python train.py --widths=[192, 288, 432] --rnn_width=192 --am_softmax_scale=16 --beta2=0.999
Rows from block 3 of a small audio embedding model, named by matrix and row number. Each number is 128 + 32 x the weight over its row's rms, rounded and kept within 0 to 255. All counts start at 0. Numbers have three digits each.
After each channel's rows are labels from the 100 clips, of 14976, where the channel reaches its highest value: "responds to" is what is common among them. Only what is clearly more common there than usual is listed. The data: synthesized solo parts of chorales (CocoChorales).
# conv: width-3 conv, stride 2 (model.blocks.3.conv.weight, 432x288x3, each kernel summed), inputs 0-287

conv.429:104153097095154145111130126142177181139123118167138087135123111132139143112139112099096098150140135172104165061109087161140135051115156060151098132118105124165109165104091171129171120121112107160140202161151128149115168146177175037088152123098129085104112113127081088136096106074134142190124114139124143118146138110100089130099113105094127182137074157137174118089143151149153121093070176140125122093109178133126180103082134121184111085200117123137129168080115144074108095211128165100158081113087107158114102107129158110108135141138128089115160203050142117119178134122111109138141133098161116099093149138106066106161109059128126099132148138069084081092107153138120075065134094137114126158184030117133126167099182194127121076111147117126163102101172150114122153163121107096138183099125190151120148199127157140116092142151177069154092192119159064097093120103117122118
responds to: cello; note F3; note A#3; note G3

conv.374:150131112168159132113125128131146197106132112165108088152135108100112102102083081115074128061053150147110181137153119189117138126122095108162140100124118126124168077074121099133165171149164172115123170114152124194093087131116145113083143126111107135159158130175172141161157153145179113142101129109117108151097113072056139106166095109230132193093104134159141108103120141152109101102126045161175092125107140067130155086112108138153150110155159117157153148134100178161160103159143119177097053113166120162136118173144072100102141154150176084112165140140134140071138144141066095115147146116170170146163165127156106153099103144129142102132144112089150125146148177066128160085152129168152143114145140154118097143108162115173125123115161084113174152122167131096086165194065166148169144153153168188240125104180121114161129158101178142149129083123113167144182076129100220114
responds to: cello; note A#3; note C4

conv.294:131140106121128116159129130109156159189212182113216142146135112182116095171143150116138100113096126221151154134152199175131067172132160124094117110123174154154118093141097170085159147143130152157085084127109125142079144144170108168105112189116084165140097156073153165079115107136083188141127144185192100086127130081096172114125094133132098151156131171122120142101103094201125113131152113124104148172111071206042189149123103112123137064126168141131155128093149055110124129091179122160097116108127141176141157136146131102130137137119107116070135129077127173110120125102104118106156140079077070100137164116097164128129114140123172151112122167149159113118129199106114115138134181145142104102151146089154094183130044205145099129183140148149130204196121102151126096119128109178142147119137111157133148123160120164119151161123130165110152152157163087128145066193166109127
responds to: clarinet; note E4; note F#4; note F4

conv.24:093133106083146166107164106141200110129187148110133091125146113138176116135113143201114131178083121086185178103187123135157152083154090159092135102132151102189166126068071107115124127130092138105129166118125176099145126110147125149138161102089102085071140080181110079138125098122139131098123094151089131112111137102081108174153144158104074139116141035095164110077123107129167104137121120113161125125130147105157121129114138158104164120116165134128140126089185178122167218114080099132099183114126106159128106127120086036097076172177198131143134128071118156100105101117135188099129109135176059086158119140172112100122195112097110127154128115125148121142096170117134129038123086151095111103092152144175130138119120138141111109163072161097076124121087119098081133065140171139138138150125085092158059163107134155150116089105176194215165107122191082120151148110138099115
responds to: tuba; clarinet; note A3; note G3

conv.44:126068167092170150180099129126044157088067095123148117212148166132093101125170162179129114139109136162171121157093181096119132145180109153109101109133096217168161069124092101142090136086141108089160183132148152104144142133138136135080129120129121112135131109093132139105127091121138132106171145124103086107179121103131134126162137094096086078138076134108119177112110127130107118134164167157102163132090160121102151095074161167087092126096171120109146072043172130111113100099155099056111141154117127132182143135125075127100193119139152143059174109155145223136135104129142077114112206102106152117138110154108114071145080080132136133175119173153079149140111154100138145155152139155114090201065129131119173098127098141133162141102116104096136152137150102074156161135063118178126135103152141104090104142171095114103119154182035131128182167148145220111107112107110096138
responds to: clarinet; note E4; note D#4; note D4

conv.403:147134097162202174145120145076157088106206174109137122164115158174156108139175137106067164143127140113087106161135104154171135111166119124174173162129090128111115089163201110139073126126186165167147167135121131105133177202163164107171122116111112099141136163116183103148123121196131126105085099105096083128205135152124123141166094106148098106124111123118133211097137152081127107146145200149061148074158142157136139178093155167151134155080133139134090134070147185132135108096105123104182103128153143116109112131071153158119138120116120161173083168143129143121138122064094118097119155140096153164136143107160152129173138125171142177170097128134138168148078103110160119136128090125104141089095088045184158095174135141146183128162160091126121182094085090081167104106092108115100108187198096114129210141099104123095160115184106123124146076165126185095133157151170083164
responds to: tuba; note A3; note G3; note D3

conv.18:152131105096122110099114131106092154120087112164140124107136095138112127111137108108127115101116152130097104125128138174127159076135087101143102081141181159116163140101135107078089119205107148082127114131114152112096179137084087138146145149130112144139121109157087110165158145219159170129128145101211099101148188083109139100099147116188175156131152119146198181096098109105183114140135167089120138147122140108115175108114102102135157103114110111105170142145094112065161127092158102175170086135109131144140173089139132112135116139138135099120142098077122099136138153122122112077086140089114110174129066119033180127128093223105121140068115143184131103122139112136118140120077155164207137145047101099128140184104136146081070106108126141156187146134104140091123049232125075141129133098118127118189139133116112145120135192189097183104146084177100137124228081117114189115
responds to: cello; note C#4

conv.375:150157138129125156124145136178160187090137147099093117123151215127143125102112144149149161159135117099126184105136134189189107119143123084129156128141090152144150074108141109122091150207129135068188111135137112160107150107134123079103119095134099107090124059076095103151147090132150152146097092080156110155151156073079114110064142105141142209118150130207143132074090154135154144115118114145112126168122178172109124150082136090192152137163109152133187119186107084101121106131137157135070144135126075194127093119115139101156158143124101117117159141100156154135071155117087139101126081132058139142137140123107120112167095164137105116100137117132077075150130132161159056076142119124183125120175118078130107150113167140121145082145199127088154162120201178098087145182126104087151112124098081144149179091171123177100176138129157195103144151161170143142195117102114243129
responds to: cello; note F3; note A#3; note C4

conv.238:152176145158145169148101150105108165118114161100137142100177129097144101111104109109191134093128120112186131148102078176154148048082119081118114046083082129096084080101131111109140163070124144105103123155125128138139086060126091119143122083114076080086103106169117075126172122133082130099123134093131138114144097185101106190132114128145231121107091126067138126116086118081157145130113119160178167166141105123072170082123150153152091127107131156130136116178151156094148115143077159160097091123100058138135179195154156112084100131144107104088164114070123078105142110145102153103077162053092096177077149120111092092143097127088110093107183129140132046099132098162120138157105195137099149124073109116066097113081161101155082150084099144107176099132131183167119069144122108104125152127132132163192176118097101145098116141110074117142081100143148121138181100144157125130
responds to: cello; note C#4; note D4; note F4

conv.256:108140141139140180114162193027099110154134173150140098125128059140166094179126155145086181142170159098233123128074118165133128118105168121106137125124146104167127137103115133181146097167138103149097161192139145154110171154143145100074154117087122122197126126140140082128159166122086085169187116093130165162080123071125088094179118168118133156080183128076176133162091170118169085149094133149171195115116162102165096142165141110146187166131127096137130119139166142118158116131101156163089076093153120112140169134090129145145137109189197131108155127092103114117161068107113155107133081156167197156140115116084070146116125087167156072137177155110103146124151078159129084061142146110105072157168161136131157129163101117091083181154153099109120118094146138106139127081154159136134074204086183110133095129094120108160102139133103125081114149118198109106129110173119107139
responds to: violin; note D5; tuba; note C#5

conv.312:174114119140172130169089124138162145112110182165105146110194148074127113162110151144122158084126143072215181127127144188164100088076106094131133049105136085103074113105119065116107217176148129135110100151110130161130170092151085178057132129142087145080145148149119063144165083134144121087132173052138076125132098106151092137115148106113176168142114110125167114136084152174139127093127099123120105160101105130117135078143118133171100098183121123058148127141124112123127077137118116144099093125089122076134151122154119145120117171153119114136137163128105139127074140170161156143094151051118114073085147098073125121132150093106123144128131109179129092070072131127084165188111136084146100092094091147089125104091146139128132101141199204100176071127181190092072067157126164178160160139078122166153154071144137158133083105125092119130116105138166158147162113112076160128
responds to: cello; note C#4; note C4; note A#3

conv.6:183078136072065179083126110110122115121129077078142096159192136163115136140109070105122110089120137150135122081126154111063114119111097113138090117133105106142113098083114102083167147121097111123126125135093161094158106101142087119130145127145093134168151151125106114099137157104137173164136076122103106111173124156140125124108123103120224142123111127096054137104056131164131062118079110128114135156086113104100196095123137130156160083130191176188165131211155196230167093143110176130093136156082167138213155135127143127139144193179148133168098135116075100081133111089101125157096111092152111131061089103129095165132172136087085141119129099087154066101061117066183150144131143180115087091034137096135135112093143125135143132124185215082135157111124133070116131175117120101124151135131138100122105116164113078104104154099141123105140106134133104130153110153101133138
responds to: clarinet; note E4

conv.293:101129112100086083118116152136128138137124106154173152129163124128105081129092140096087109136079116180137092088128174159189143122141038169110121091155090149126123097211099167128113121134098089158137076136120192136113116154151066139116089116121142145162147155096112156145236072143095085140161171132099125139109105150150213092103155127064110158161164147103151133178085159128098099174091093121121177162100140194072155098132123177120064140145132132146150133162136106131172080091167105131114120167115126087094184120086150116131152064170124120141099112101117178118192141079119167153166150120109134155125134125050116156140044110094118160109137233155176169127147155126103136179155121134114129169178114186131132125167079116129138172117121185145122173107199130171130181053152134146132128105118114160111112123121110122101131147104124161091156115164126122171082084125184136161
responds to: clarinet; note E4; note D#4; note F4

conv.239:138126115209140116112147135132134138151147122117161174130136087080152114135110108136081126144151071197135118158070116144146179121168117070147118082152150087145151115157111141149127075160117096220186101092133107143100133094124130123113120129164121129073112167152202129145137077175123167143139125159122137160087155137099057108174165128136075089126166122063148084129130173141131102046062123108103177119085126120110094206114105182156133127135124117089131109171122103134122142179125122182136107114130140123042090158167106032140113095123159094176139109108148087143141167126154170094124117102160158122159159160131125115109135070139090119096141152155131083069106160150196147127086128095087151092147169180219125205156110134132122149095068117126068099086133152128170092166065175156142152184123154176108135099122124160130165095137105081146130134165166075129143086131123140135
responds to: violin; note C#5; note B4

conv.107:176144076179076087113150061145085159079129091143176143108196168172146072133130113115158176095145116142105117097106162178118107106177045068174115126116163109153153108169117092139153100122107111112083118132100138130070116152127084141106081162134122136128136154087094117134175142094108133122119172105185079120167133140106128088174114116194131146172087108072160162154198127174133130141142135138074191087099117128051144069114104095142165186145139143166113119111157098160095139133155146117147070139147093116111161108174116161134156168087139114091160103187133183123160101102161133129094100082139113107085150185105086112113152184056119118153187203163108167136116177115129133149150088140104163117124175114125155086099136103092123149169217120157156114121176096110104128141156157152139106112106150117186162085096177109117177121148133129136171105192174113093142151088109169090
responds to: clarinet; note E4; note D#4; note F4

conv.165:087207113056113119082187115095139152151096115094113146104085147092138118082073119125166110088119168087145110150082177129063145158093147146215120143101113170098181125066118151119154118072150164121088161118143130130120144096062139164199160079089155087117136109088088117155067119121142097154181119142153142158141139142055192076071180063166146086098139131107143136155114128101143148140105117146130088114108123136157119141147126062163119093145105146130112158136129172135156126137159070167133160128114105148086127111157180151159115132138146089180122102119153166079125165116123138165161122128170102120094155160211076210184086125103128109140127116112186107103110042138120102101103154143091119100086100095070197144128190148109132115137138119099125075168159159117081150160097123178112147157146188115149105143185128125149147135118156111138134103131086071094100111127142181174
responds to: clarinet; note F4; note D#4; note F#4

conv.386:189199120119110120058116208153098195110136160164133110099120096131090041144100146156142079126152091139138180106114188183123139064104104123155122071126150132100135114093133156165175136156113136111076133133143126149112096128129154120113131129066153187171154156130182083175140097131089166111120130104113102109108172086153153145053105137161148094176151111126170121179111153139172103132133114146146099129137086132102133097111156117161136128147110084119111117122091164155141155084131106103105125141097057094048135057151095182121119123075130173107173088096076081092112132128147193151076091127086079107145140105151144108117117121093109104082150123145118115130126144115119087136076123131140189132119152094074081135132216092163125169077147164119096080187100151130161118101142099162121143125144154115125199129110146182179107117064043058132110064134135130138172093135150153115
responds to: cello; note D4; note C#4; note D#4

conv.328:193146108148115134116118104170120064103089093090140164172139090166101119140157159149107134140179151106139121136095140138072120128193109148207063158146092165120123097191163155144161113059167147101182181122074115159169147123093210115110184157126099111096136120146083079092111107115103110108106081094118150098096154206133122093160149108142104173157144103150147144094075155164172203139103113146136090102162089129129124092128170160146137089148176121154151036088147130123137102073137198114132142138131144112139119187133067116163143142146172121126154093169129178144118127146110055175146158133128136139151149120081134127126136144142175116148150117124124114211125120137186152131200138133130206157097136135163106130138177141144082139092167094184080150161090198187110143118158132162124131107152086117077094116161129141084137111127106128143118160147028116080123133135163148163
responds to: clarinet; note F4; note E4; note F#4

conv.379:116143164141110146119108125119103134071174168112137127133096209104144110136157129108154136053107131116144075096130142112135129077173162107078137120133089142076126115120134196132090122073082092123144168112143127097143056168106154103151153150129117135128132114132114117128150159155096116092163140117152086152119099162130126141148147068117145139127128100150100113174099131116155145097078107105147180149144085148096104077114112217122034094144158100147043131147165150163098133119132158167094174096130159152183162123146156108099052118173111125135153175098124074073124094148135138101172115154085147130109112090100061104093112144173188173173152162144107104132116117141135120168112214165120111114162094153074113109163153107175154150079147103097079149115142160203031115111152192155103073106103129141081147196092144129087144163164135118143118101189122119143183114079201088142
responds to: violin; note G5

conv.42:115100081167117129098043145165093153096079141122151202147157155085084114144086132132194089147085149131086138136130152160100117105104100117100169068150109112089138138071152130086160144108155136147110120090120102114116156159069156176131127113144110101100134118144106157136134103144131199053118133211167117125119167103174093100107124104136091174126208106147119096087107123103134106089081086114137081221129057165151115060064126170188111138153142132138092081101177118129148144093069153130111177103095041081160114146104106079115064104098098132068170102123154137108154190085146136111137179130133104159116144134191131140110146155200137184167098139160100144131095167095122205117127110130101152163155082160152154113124129127139157120118122060062151160158121130143094131105136152140132175147143140103180111165102125100129168120121146100145117136158086101166158122167114168128
responds to: violin; note A#4; note A4; note B4