Weights of a small audio embedding model: trained on synthesized solo parts of chorales (CocoChorales).
Rows from block 3 of a small audio embedding model, named by matrix and row number. Each number is 128 + 32 x the weight over its row's rms, rounded and kept within 0 to 255. All counts start at 0. Numbers have three digits each.
After each channel's rows are labels from the 100 clips, of 14976, where the channel reaches its highest value: "loudest band" is the band of the loudest frequency at the time of the peak. Only what is clearly more common there than usual is listed. The data: synthesized solo parts of chorales (CocoChorales). In brackets: how many of the 100.
# conv: width-3 conv, stride 2 (model.blocks.3.conv.weight, 432x288x3, each kernel summed), inputs 0-287

conv.94:129113150143145145160138082118086121110157114128163170148123074071204130120148131130101144119158096132185135175093118132138206107160150112136136104154107146127158146161116149087087110161137113088150189131127146121120153151111110104119178143128187144120104119147146088153078125174150148099089167162075138130088099194148155087141162127117130203127127133130116080101128103162138135120143117102128097073150112105042079138135127075137132137109131173096127129119183084133137099147078158149134164143162168136112123142147105083116135113078119072113110104118124129228114114132147149115171090157114093084151175162171098116111135142078080161062133148086108035151165127126148158164098160156107084117047179154095140064150100101118111163151079059127130145096127166184171143123138121125196164114147164185115093061109160136093157098140125049125081189193115157063140134121059127125
loudest band: 500 to 1000 Hz (58)

conv.50:142069153140132090201082148143169160211095083158096166121128120127124202123140164193135078116161144114074125112148137112105103143154132174143114193109104143177127126153080142104169104149118119102214055156134114089180096126060152110084164184141074176117155093149165171165142114122160113094093119091147167171091193123110150180154115126122114110069076146140095061167076127133101152168140130122169095126104180167175137159166105106134109149153140157092153175146052172115174147104124054108121131111187155168134066127126114112131153113133126125174098144128110153128104137126197064126099142170135096093087143096188101116150152104089087136129152103086142139173095137167127126076171121128125154119125107147122106108077158125157103090142139115123119090139078089186108126130120060156120145102159164098103100172110118186158133132149164105152177153067135104111106125072124140122
loudest band: 250 to 500 Hz (93)

conv.102:116105124119117097078099087179112131065165191169132125129123159131124094112091132134116127151089125081149109133230183101143129113163154093111141069116164155130147106123166132061207105129109172108063144135071173135217129065157094166155204115151132150081083185108122095110186088099123126099143114132125102136141142072092127140135093199129141111227148113113154133119091190110117181102136140173124152094123180163156121163143121148124126106124086078072145121156099071071201164157150104100106158108077095135115109126182151093137162168090160120126109106152162066164082122153148149095146170073148122112136096169127175157119131168090138091116118089120135089094160135098133174104113120123210145156156140156128169138149131188105132143177143117131114114140129180109150132159078108148091150149106145105163144085124188134095164134085079097131106122137103128112180121104132094127
loudest band: 1000 to 2000 Hz (70)

conv.338:180172138117221123085103078166084101114096110121129145059169159119077176135145208124118085143126144198125147107101168140092187171131136114168145139144182102129124125119130170122120145151122107125097130117131185203141127087184120130086075134110139125127099110133143109132154076178148174111100178131129170140139189150095195225142160114112122183182075176089075157126135098144114162134132188129088117136183162118152118109135164136121100120097131108182144143068095124126092109107117206106143114090119172107133127137117085157149131106109136118081138075133151199119149121162118103159094183129092099099147161163093177073127202117110173163125155148163129106097169160124124105183134152139148157145094183060126142088122110073158048176144100140147129116141138122100119115092130158153123107138172091157138137146119113169055153102132101101121141110138171154173104113117074169086
loudest band: 500 to 1000 Hz (52)

conv.75:114123096164115151154107160169051131147176141147147054100144090080085162167152137147145110147209142173153068150113067106098178147130170110073149109099114134121117160123171111103080091148149153177074178173134079127151159138075169088130116183146157192087152127087113135095100180126100083148154153143109209147117170110146075090102189163126113174082111132108144158140119122180125141114089174160137175141161135098215083159162135131172151145153150140118118161171119173104150104117154148130124069071161125126105119126102097235139202122113131152155116134117129165166132101183129143091139152159099145086109148070108090149158112135140105100094099111133143116143095126139091062183131122097096106111129124161185150084146078188126108153166135102133200092120115094083129122144158119146124158122130114131146163142081157106144142099120139167101140230111165125136105150153148147140
loudest band: 500 to 1000 Hz (83)

conv.304:109174110100097137132125154123151131130150123109091172136137155121087103063156115112156121115077149069129117088076201167094133168145088098155121182130141127099224173119081117153190170143156107185123190120099096153109166171111162125117182134049102152181116163130186145134104149158131106120175129126136076143086144153124140135138123133101137077186123168081111114133144111045117134117127147172097103109089136177054151098108174120115136149132143119131103109090128150144140200082093128092149147211102141145024059137157106093130131123121126139099083124080129179152121080131092114132107106157168110115110145157133086083117083132065057123147106112059159126082154094154122090174120136161118137102131136134169089146128184174129133074193102057167145102156149173148120079122107165106111161060134151111175142165121147105140118154138174107127153110153115155127104157080117120103
loudest band: 1000 to 2000 Hz (62)

conv.325:102069148167165168120129133119131142038156095078133105177114145074107127152134129147112186126154210116093127112132103135161070203187133151156060176144121099159147087073121189238074135122140109126151107129163118154137083084139086113103099134118139159181101157134180118131137191176165108137076114131114176146139063098166140191172148120104093090142151124122150099098164102082140112128164123086131082133185156089140129096134182147124130093111133063148178083161115167186128111124142149117071118164124141154128211186142101104127137127140157122145107132172103117141130123132076127166137141149168161174203118077156153137089099142136113111135118072131109160181124115110149128172188073177120130107118156133123139107152157088138131148157105123083122168132088126154114098096152163048109082064132124144132113124163099141129083104102117125090181062162132141110098151119104100107
loudest band: 250 to 500 Hz (96)

conv.43:129110076105042130081179169101121139170140105115132170154159117152161167156097083139126098092064125098149079091174163132045129116164138153130146105120116057138158121129165128153139112128096151197133136121127146096093084094142140155089164224150088134156171116158090105132066119091142194123200118165126098117072127118149119137138119080153121139127078101120158129132159161146123128133113122191147197099114073154124162121091135123124093152143108154147158128191158202095126144136114083173099159105053105109104148139102102089107130115123130083161163130105140146145111148142137132117086107080096174182106140244149193095083130136093138088113097113138152145145125113151156161098107103137116090083117122136111202142088122159098114061130144072126119123122213113198146140134116120134131221147119155117150092144128118077139137175098109121047169105124109097165138110125148134115
loudest band: 500 to 1000 Hz (61)

conv.230:131157090145134095087216174136069099121138113123131181088121126130139090174074137119118141181148100163147093100101158090134139150153082066068127119142181133143099088107122101166116085128180113137129141137158130131168100098136162081101107149153107094232081078118124185141165121134107079160132174126152160094105068206193159141166172144172215129092090107156113100132126132160146166151130153118118092126087152140033098097114100138120104127122099130101101190078116127122103146138139146139129165186121068152113150147152171171078135177156103120129116138137103081161213138150115108142091151165133141131167166131058104106102155143162126213086136109104114129120201108105143171178151178140138134135091167133117074138170117121201144117118131139122100155157182100181117110133110167116159139100164147105110171098105086099152083102138119127134150137120115159130164102096069092097
loudest band: 500 to 1000 Hz (66)

conv.341:137152080122126082168109189125093106162101110126151126213098098159183077126123106140086146126084162080138152102122103151102070098097174120145084105144092167079160118157136085073204139130126098091163143087133093090135088078127124137176164081116139177116135102127115117159163149189144090080104136133158104101115083134138082102167138088141184132156136147104178119091136131111104083118160134104103116111079071121074094077166188128118105117091099097155083194175152125095081164077087110145140107138151105174073106151130088125079162164084102138109197122134109127127148175167094161099169125071147116145108124153169172113094077168109131152109120080167133120101129119144080161121134179137151107119109120111087079190104142103120062109121166070098147118139083091128112074155161141130107187130114101177170068160173158123138124111143094098094073099159096094090180173152127136174
loudest band: 1000 to 2000 Hz (31)

conv.125:155072135108082171133068136093160104203119091137055130165131130095137141122118136132105122069086075080100176091115136122147116118125124170177110171164139108153162127156145097093179166189120130186125082125130059075161151145110172115078160146187128152061160088115142111117091136082119159158150103085160150100171142176107105119148116114159150121102126170143135119141138177133113163104177129121081096107133133176183182214136126137051093064169118162144110146119115057096181095086142109163137124095129134155090129140098104108086098079148119130164100122122147132108072129120194102098139107114145111130162132133138195111145098147148123154118129102118184155075089163138165143107127078156120137146145138126101112172100165147122034150106131090154133121145101079097126064214103103146135090168123148123163097171154154170148167155131176109145157237136101116133134078137125124141
loudest band: 250 to 500 Hz (99)

conv.351:107192122126090144194121182098201152137097120146150118092187163127131150129106122131092083075156169121094122129112114206151121206212201153128164141108101105158155128112134100143112104116111121179089143131134131180096136126101157158152118185042157106094161119130139111114075157122129109139127157117092113099141133165110117087171159097130134174085116139160078178106203175128116098115080143162173168093118154169141152116160157132106088164124154081129182156144131169148098193154130087140076125161110134118113131130122146079131096086158072133123133207205151128101105153133116145100177172117152110173133151152097148131135142077079097121121097134124118113113167090138085115149098144151118150101120127155144137095092144106139131189171139181153163139135198200178182171183114163135141106179096116126150187166169118121138115201072184094193134101114124164133119108085123129125
loudest band: 1000 to 2000 Hz (87)

conv.420:162139148122111143082109131154107170100171088143163145080083146145129174105117162143136137084074184071222134134127110124143224081139111131136144131157072079156150079132147127174125048103078109138112074160171111148123121175122117116160120090076107057141102105191124173178191130094159110090127140098163072139101151141066111129148174124094132140102109116136134140148171137174106159126097104131080168154124125114133113119158076114163135182099171130138116124145200131098112160152078087158133182151155179105125160067162150149097139172106128092165167149167096119194129150128110139133136174140139119106099117141103122092140164137136135143082123179145131109076084159168071113122163140122103167124111103155148222135141147056177094087083153125140079098162110145101098130074165154104142120142124097136092141088190203155160136119137125118107153189152107043100131136138145146120
loudest band: 250 to 500 Hz (99)

conv.347:121138066066149167050157137187101146129131119147131120139118117183121142126151018194118120081066146101126122120107134106100120139111081162171113124134133096161160100119175138091143134116102136147096124114131128146149148087156139135180146093180153178166123155171153132112125174149171134140205145168130103121146107183103078121115126185158191130110162197107143083148088113193121190111138133133096100117138105100068127145173099113106147126131139068143157116176157185196125088146133168082138086116077133128101142126118165168095160166112178165112122146095104145138119110110149128178141159084193173143070102099167090181091068088103116103138145087069181083034094186099157121134104143179114130142119156129149150064161156134161173130161137105142158112103134121073108125110158144130129163108104144127085101094149174114189069138107160134087159077126130127089138100140129112083
loudest band: 250 to 500 Hz (94)

conv.52:101126125110156084210141085133111115132108150178136123149146101142132155099127143088151122095112198085144122122181108155126126139133172078123115078146136135095210092082086097081164187142154106147132082114196165108181126172109166094131142068115167060127170095123071102107118162145093126090102099138114131138140196090118072130118126075067126101110093120128114140118155174151161208158128175135123111116144157124145141118163142164137051100095090129094141115151135086130104116155102100174164091104104076154133151152142128096093079135130135123085128160150156104107089151084108081152189131089180085174112123203137195109158043135092129084130065107106148127147133166140102090072181111122191103172149125119055113170096123111152159170149100145167183056149087165087119115140151140102092151131062119114141081118151127148103072150111117157135100082138119131117156136111154145151
loudest band: 1000 to 2000 Hz (63)

conv.138:126107160150100155068111140140129080118117136142116158174134143086115139150142090179117146164101184138078154129130162112050167147056093135122095049121112163128150113131125135155179086142080158125191117081169112096095147127147115207095112080181074139148097113157178070171127134127164122167129121130164125177097119087133148136145163111113111094111114141118092096186111092084141106146115080116157103109136079104144146116115091106181145136117109117189194143178125147068031121134109111109091118109098104145105167132111195108139148139144185115174141150151082105111080144103086166170135145098117136112073147053217161199171125143113147126135157050081064151134102101109166160087107122201106107132172106116120138112154145118116173171124129108108119081114150130074144085092132113147124091145177154127176093105135167091168141090153096130107070109143143112137101099114149073086
loudest band: 1000 to 2000 Hz (48); 2000 to 4000 Hz (27)

conv.310:139038116096156111118141115089177139093107150161141060141116164147182184096174193144132130165129069102087117126163118130096176102165171160193136126085125143160133096130095150104125101156101138089089082175135067122169109102109208166153133102109158138146176142054116109123156149151126085079116091145097120151136153113143153097069124130125098123205116131168087125120141123146106179111128151109122169146104136151140148079121115134141174161114099128110148067162137152197159176139122109128104151145141142156169125130195145117170160182160128178126155144146129145115062175109158117139199079148108128149064146153138119164119114125110133165135141114067161083082100120109163097041120133117118163201124122141148143143137145090061228123133111071106097102114087155102153130154129103179070150150116137085115152098229137163148141121093125085153120183151162149147164131140125155168
loudest band: 500 to 1000 Hz (57); 1000 to 2000 Hz (43)

conv.1:133151139115158154084177128128185138180114143108159127138111122109146193086163107082115120157144115131113099102113102113129163185142181150127163125112178152178189133092082154115169147171086166143130140095122140062103153124111134180170171087145189115176154128102127137121145146103107112146063126120113125200093113079140087110112134098191081095108145104129131082162178155141164173128176127137105147098139110132164116127109154221137133127120102186127181134143154100140119204091152140121138160080141185146129078128119141131155150164108119204095088151169089101085067156146111077159158168115122142182126108149045161176123133151146214136114103119137156157039121123141121113136094151119213136172096167189155137130093174106127111148140119124101097093090132181137137197131089097116120146087063101120147089107167152154133142143187120129206103163147146165112161094108137107163
loudest band: 1000 to 2000 Hz (60)

conv.143:125098184154190101108165067162136118088089082126165185175170108175075141126153098088116175212117123134165077186135125141104140187129123157160147098142145147115153137113140100159127171104187073098114150100176119097129148124128154174128102131147137111162175158132107162107166153112115108137144152137160106147094056145126124137209096106162106110154154129129128100148146151123180165118193116133088108111110176108082124125103166140110166119071099166180127181074110186145076187076107129118104128168113140107158125098093185101093178145155163102149126147228150166140116124181185110184110142175122134198111120141134138171115166117178094118147114099106143153120150114067081183090122094144126168164101186113153132085144119146121094099151134208165122130091098178135148153150156140085115091112140086097122060137107105131114062099120142133189162187115162170143138135100127111117
loudest band: 1000 to 2000 Hz (34)

conv.308:177117133101186113109110097150105105102155082110074094103099138114145100143112193131091169136141130177111120097213162096110140145136086144143109178172100160098102130117171187130115164130104137164154159103099172137229130115167145171146089118129138211097140120117153153184120109121103120127108169093118173113187138128116118153085184149103168123110091101122076131160160136119102156102104149188141105052082117114137152070119119125132126103133137159132107114114090135124154117102146059114086193156096117112186103146084119151208173089127095160108180119132135141081160154173141144168087139110157141127130150116078078089134143075084082203164167141138110118075065095126151092102113157095172196083154166155208088126136137138173148125147110164138178067111137124075070189128104104138091145092168129159161111096129099124118160116126126095112124144141159167210136137101145152134
loudest band: 500 to 1000 Hz (94)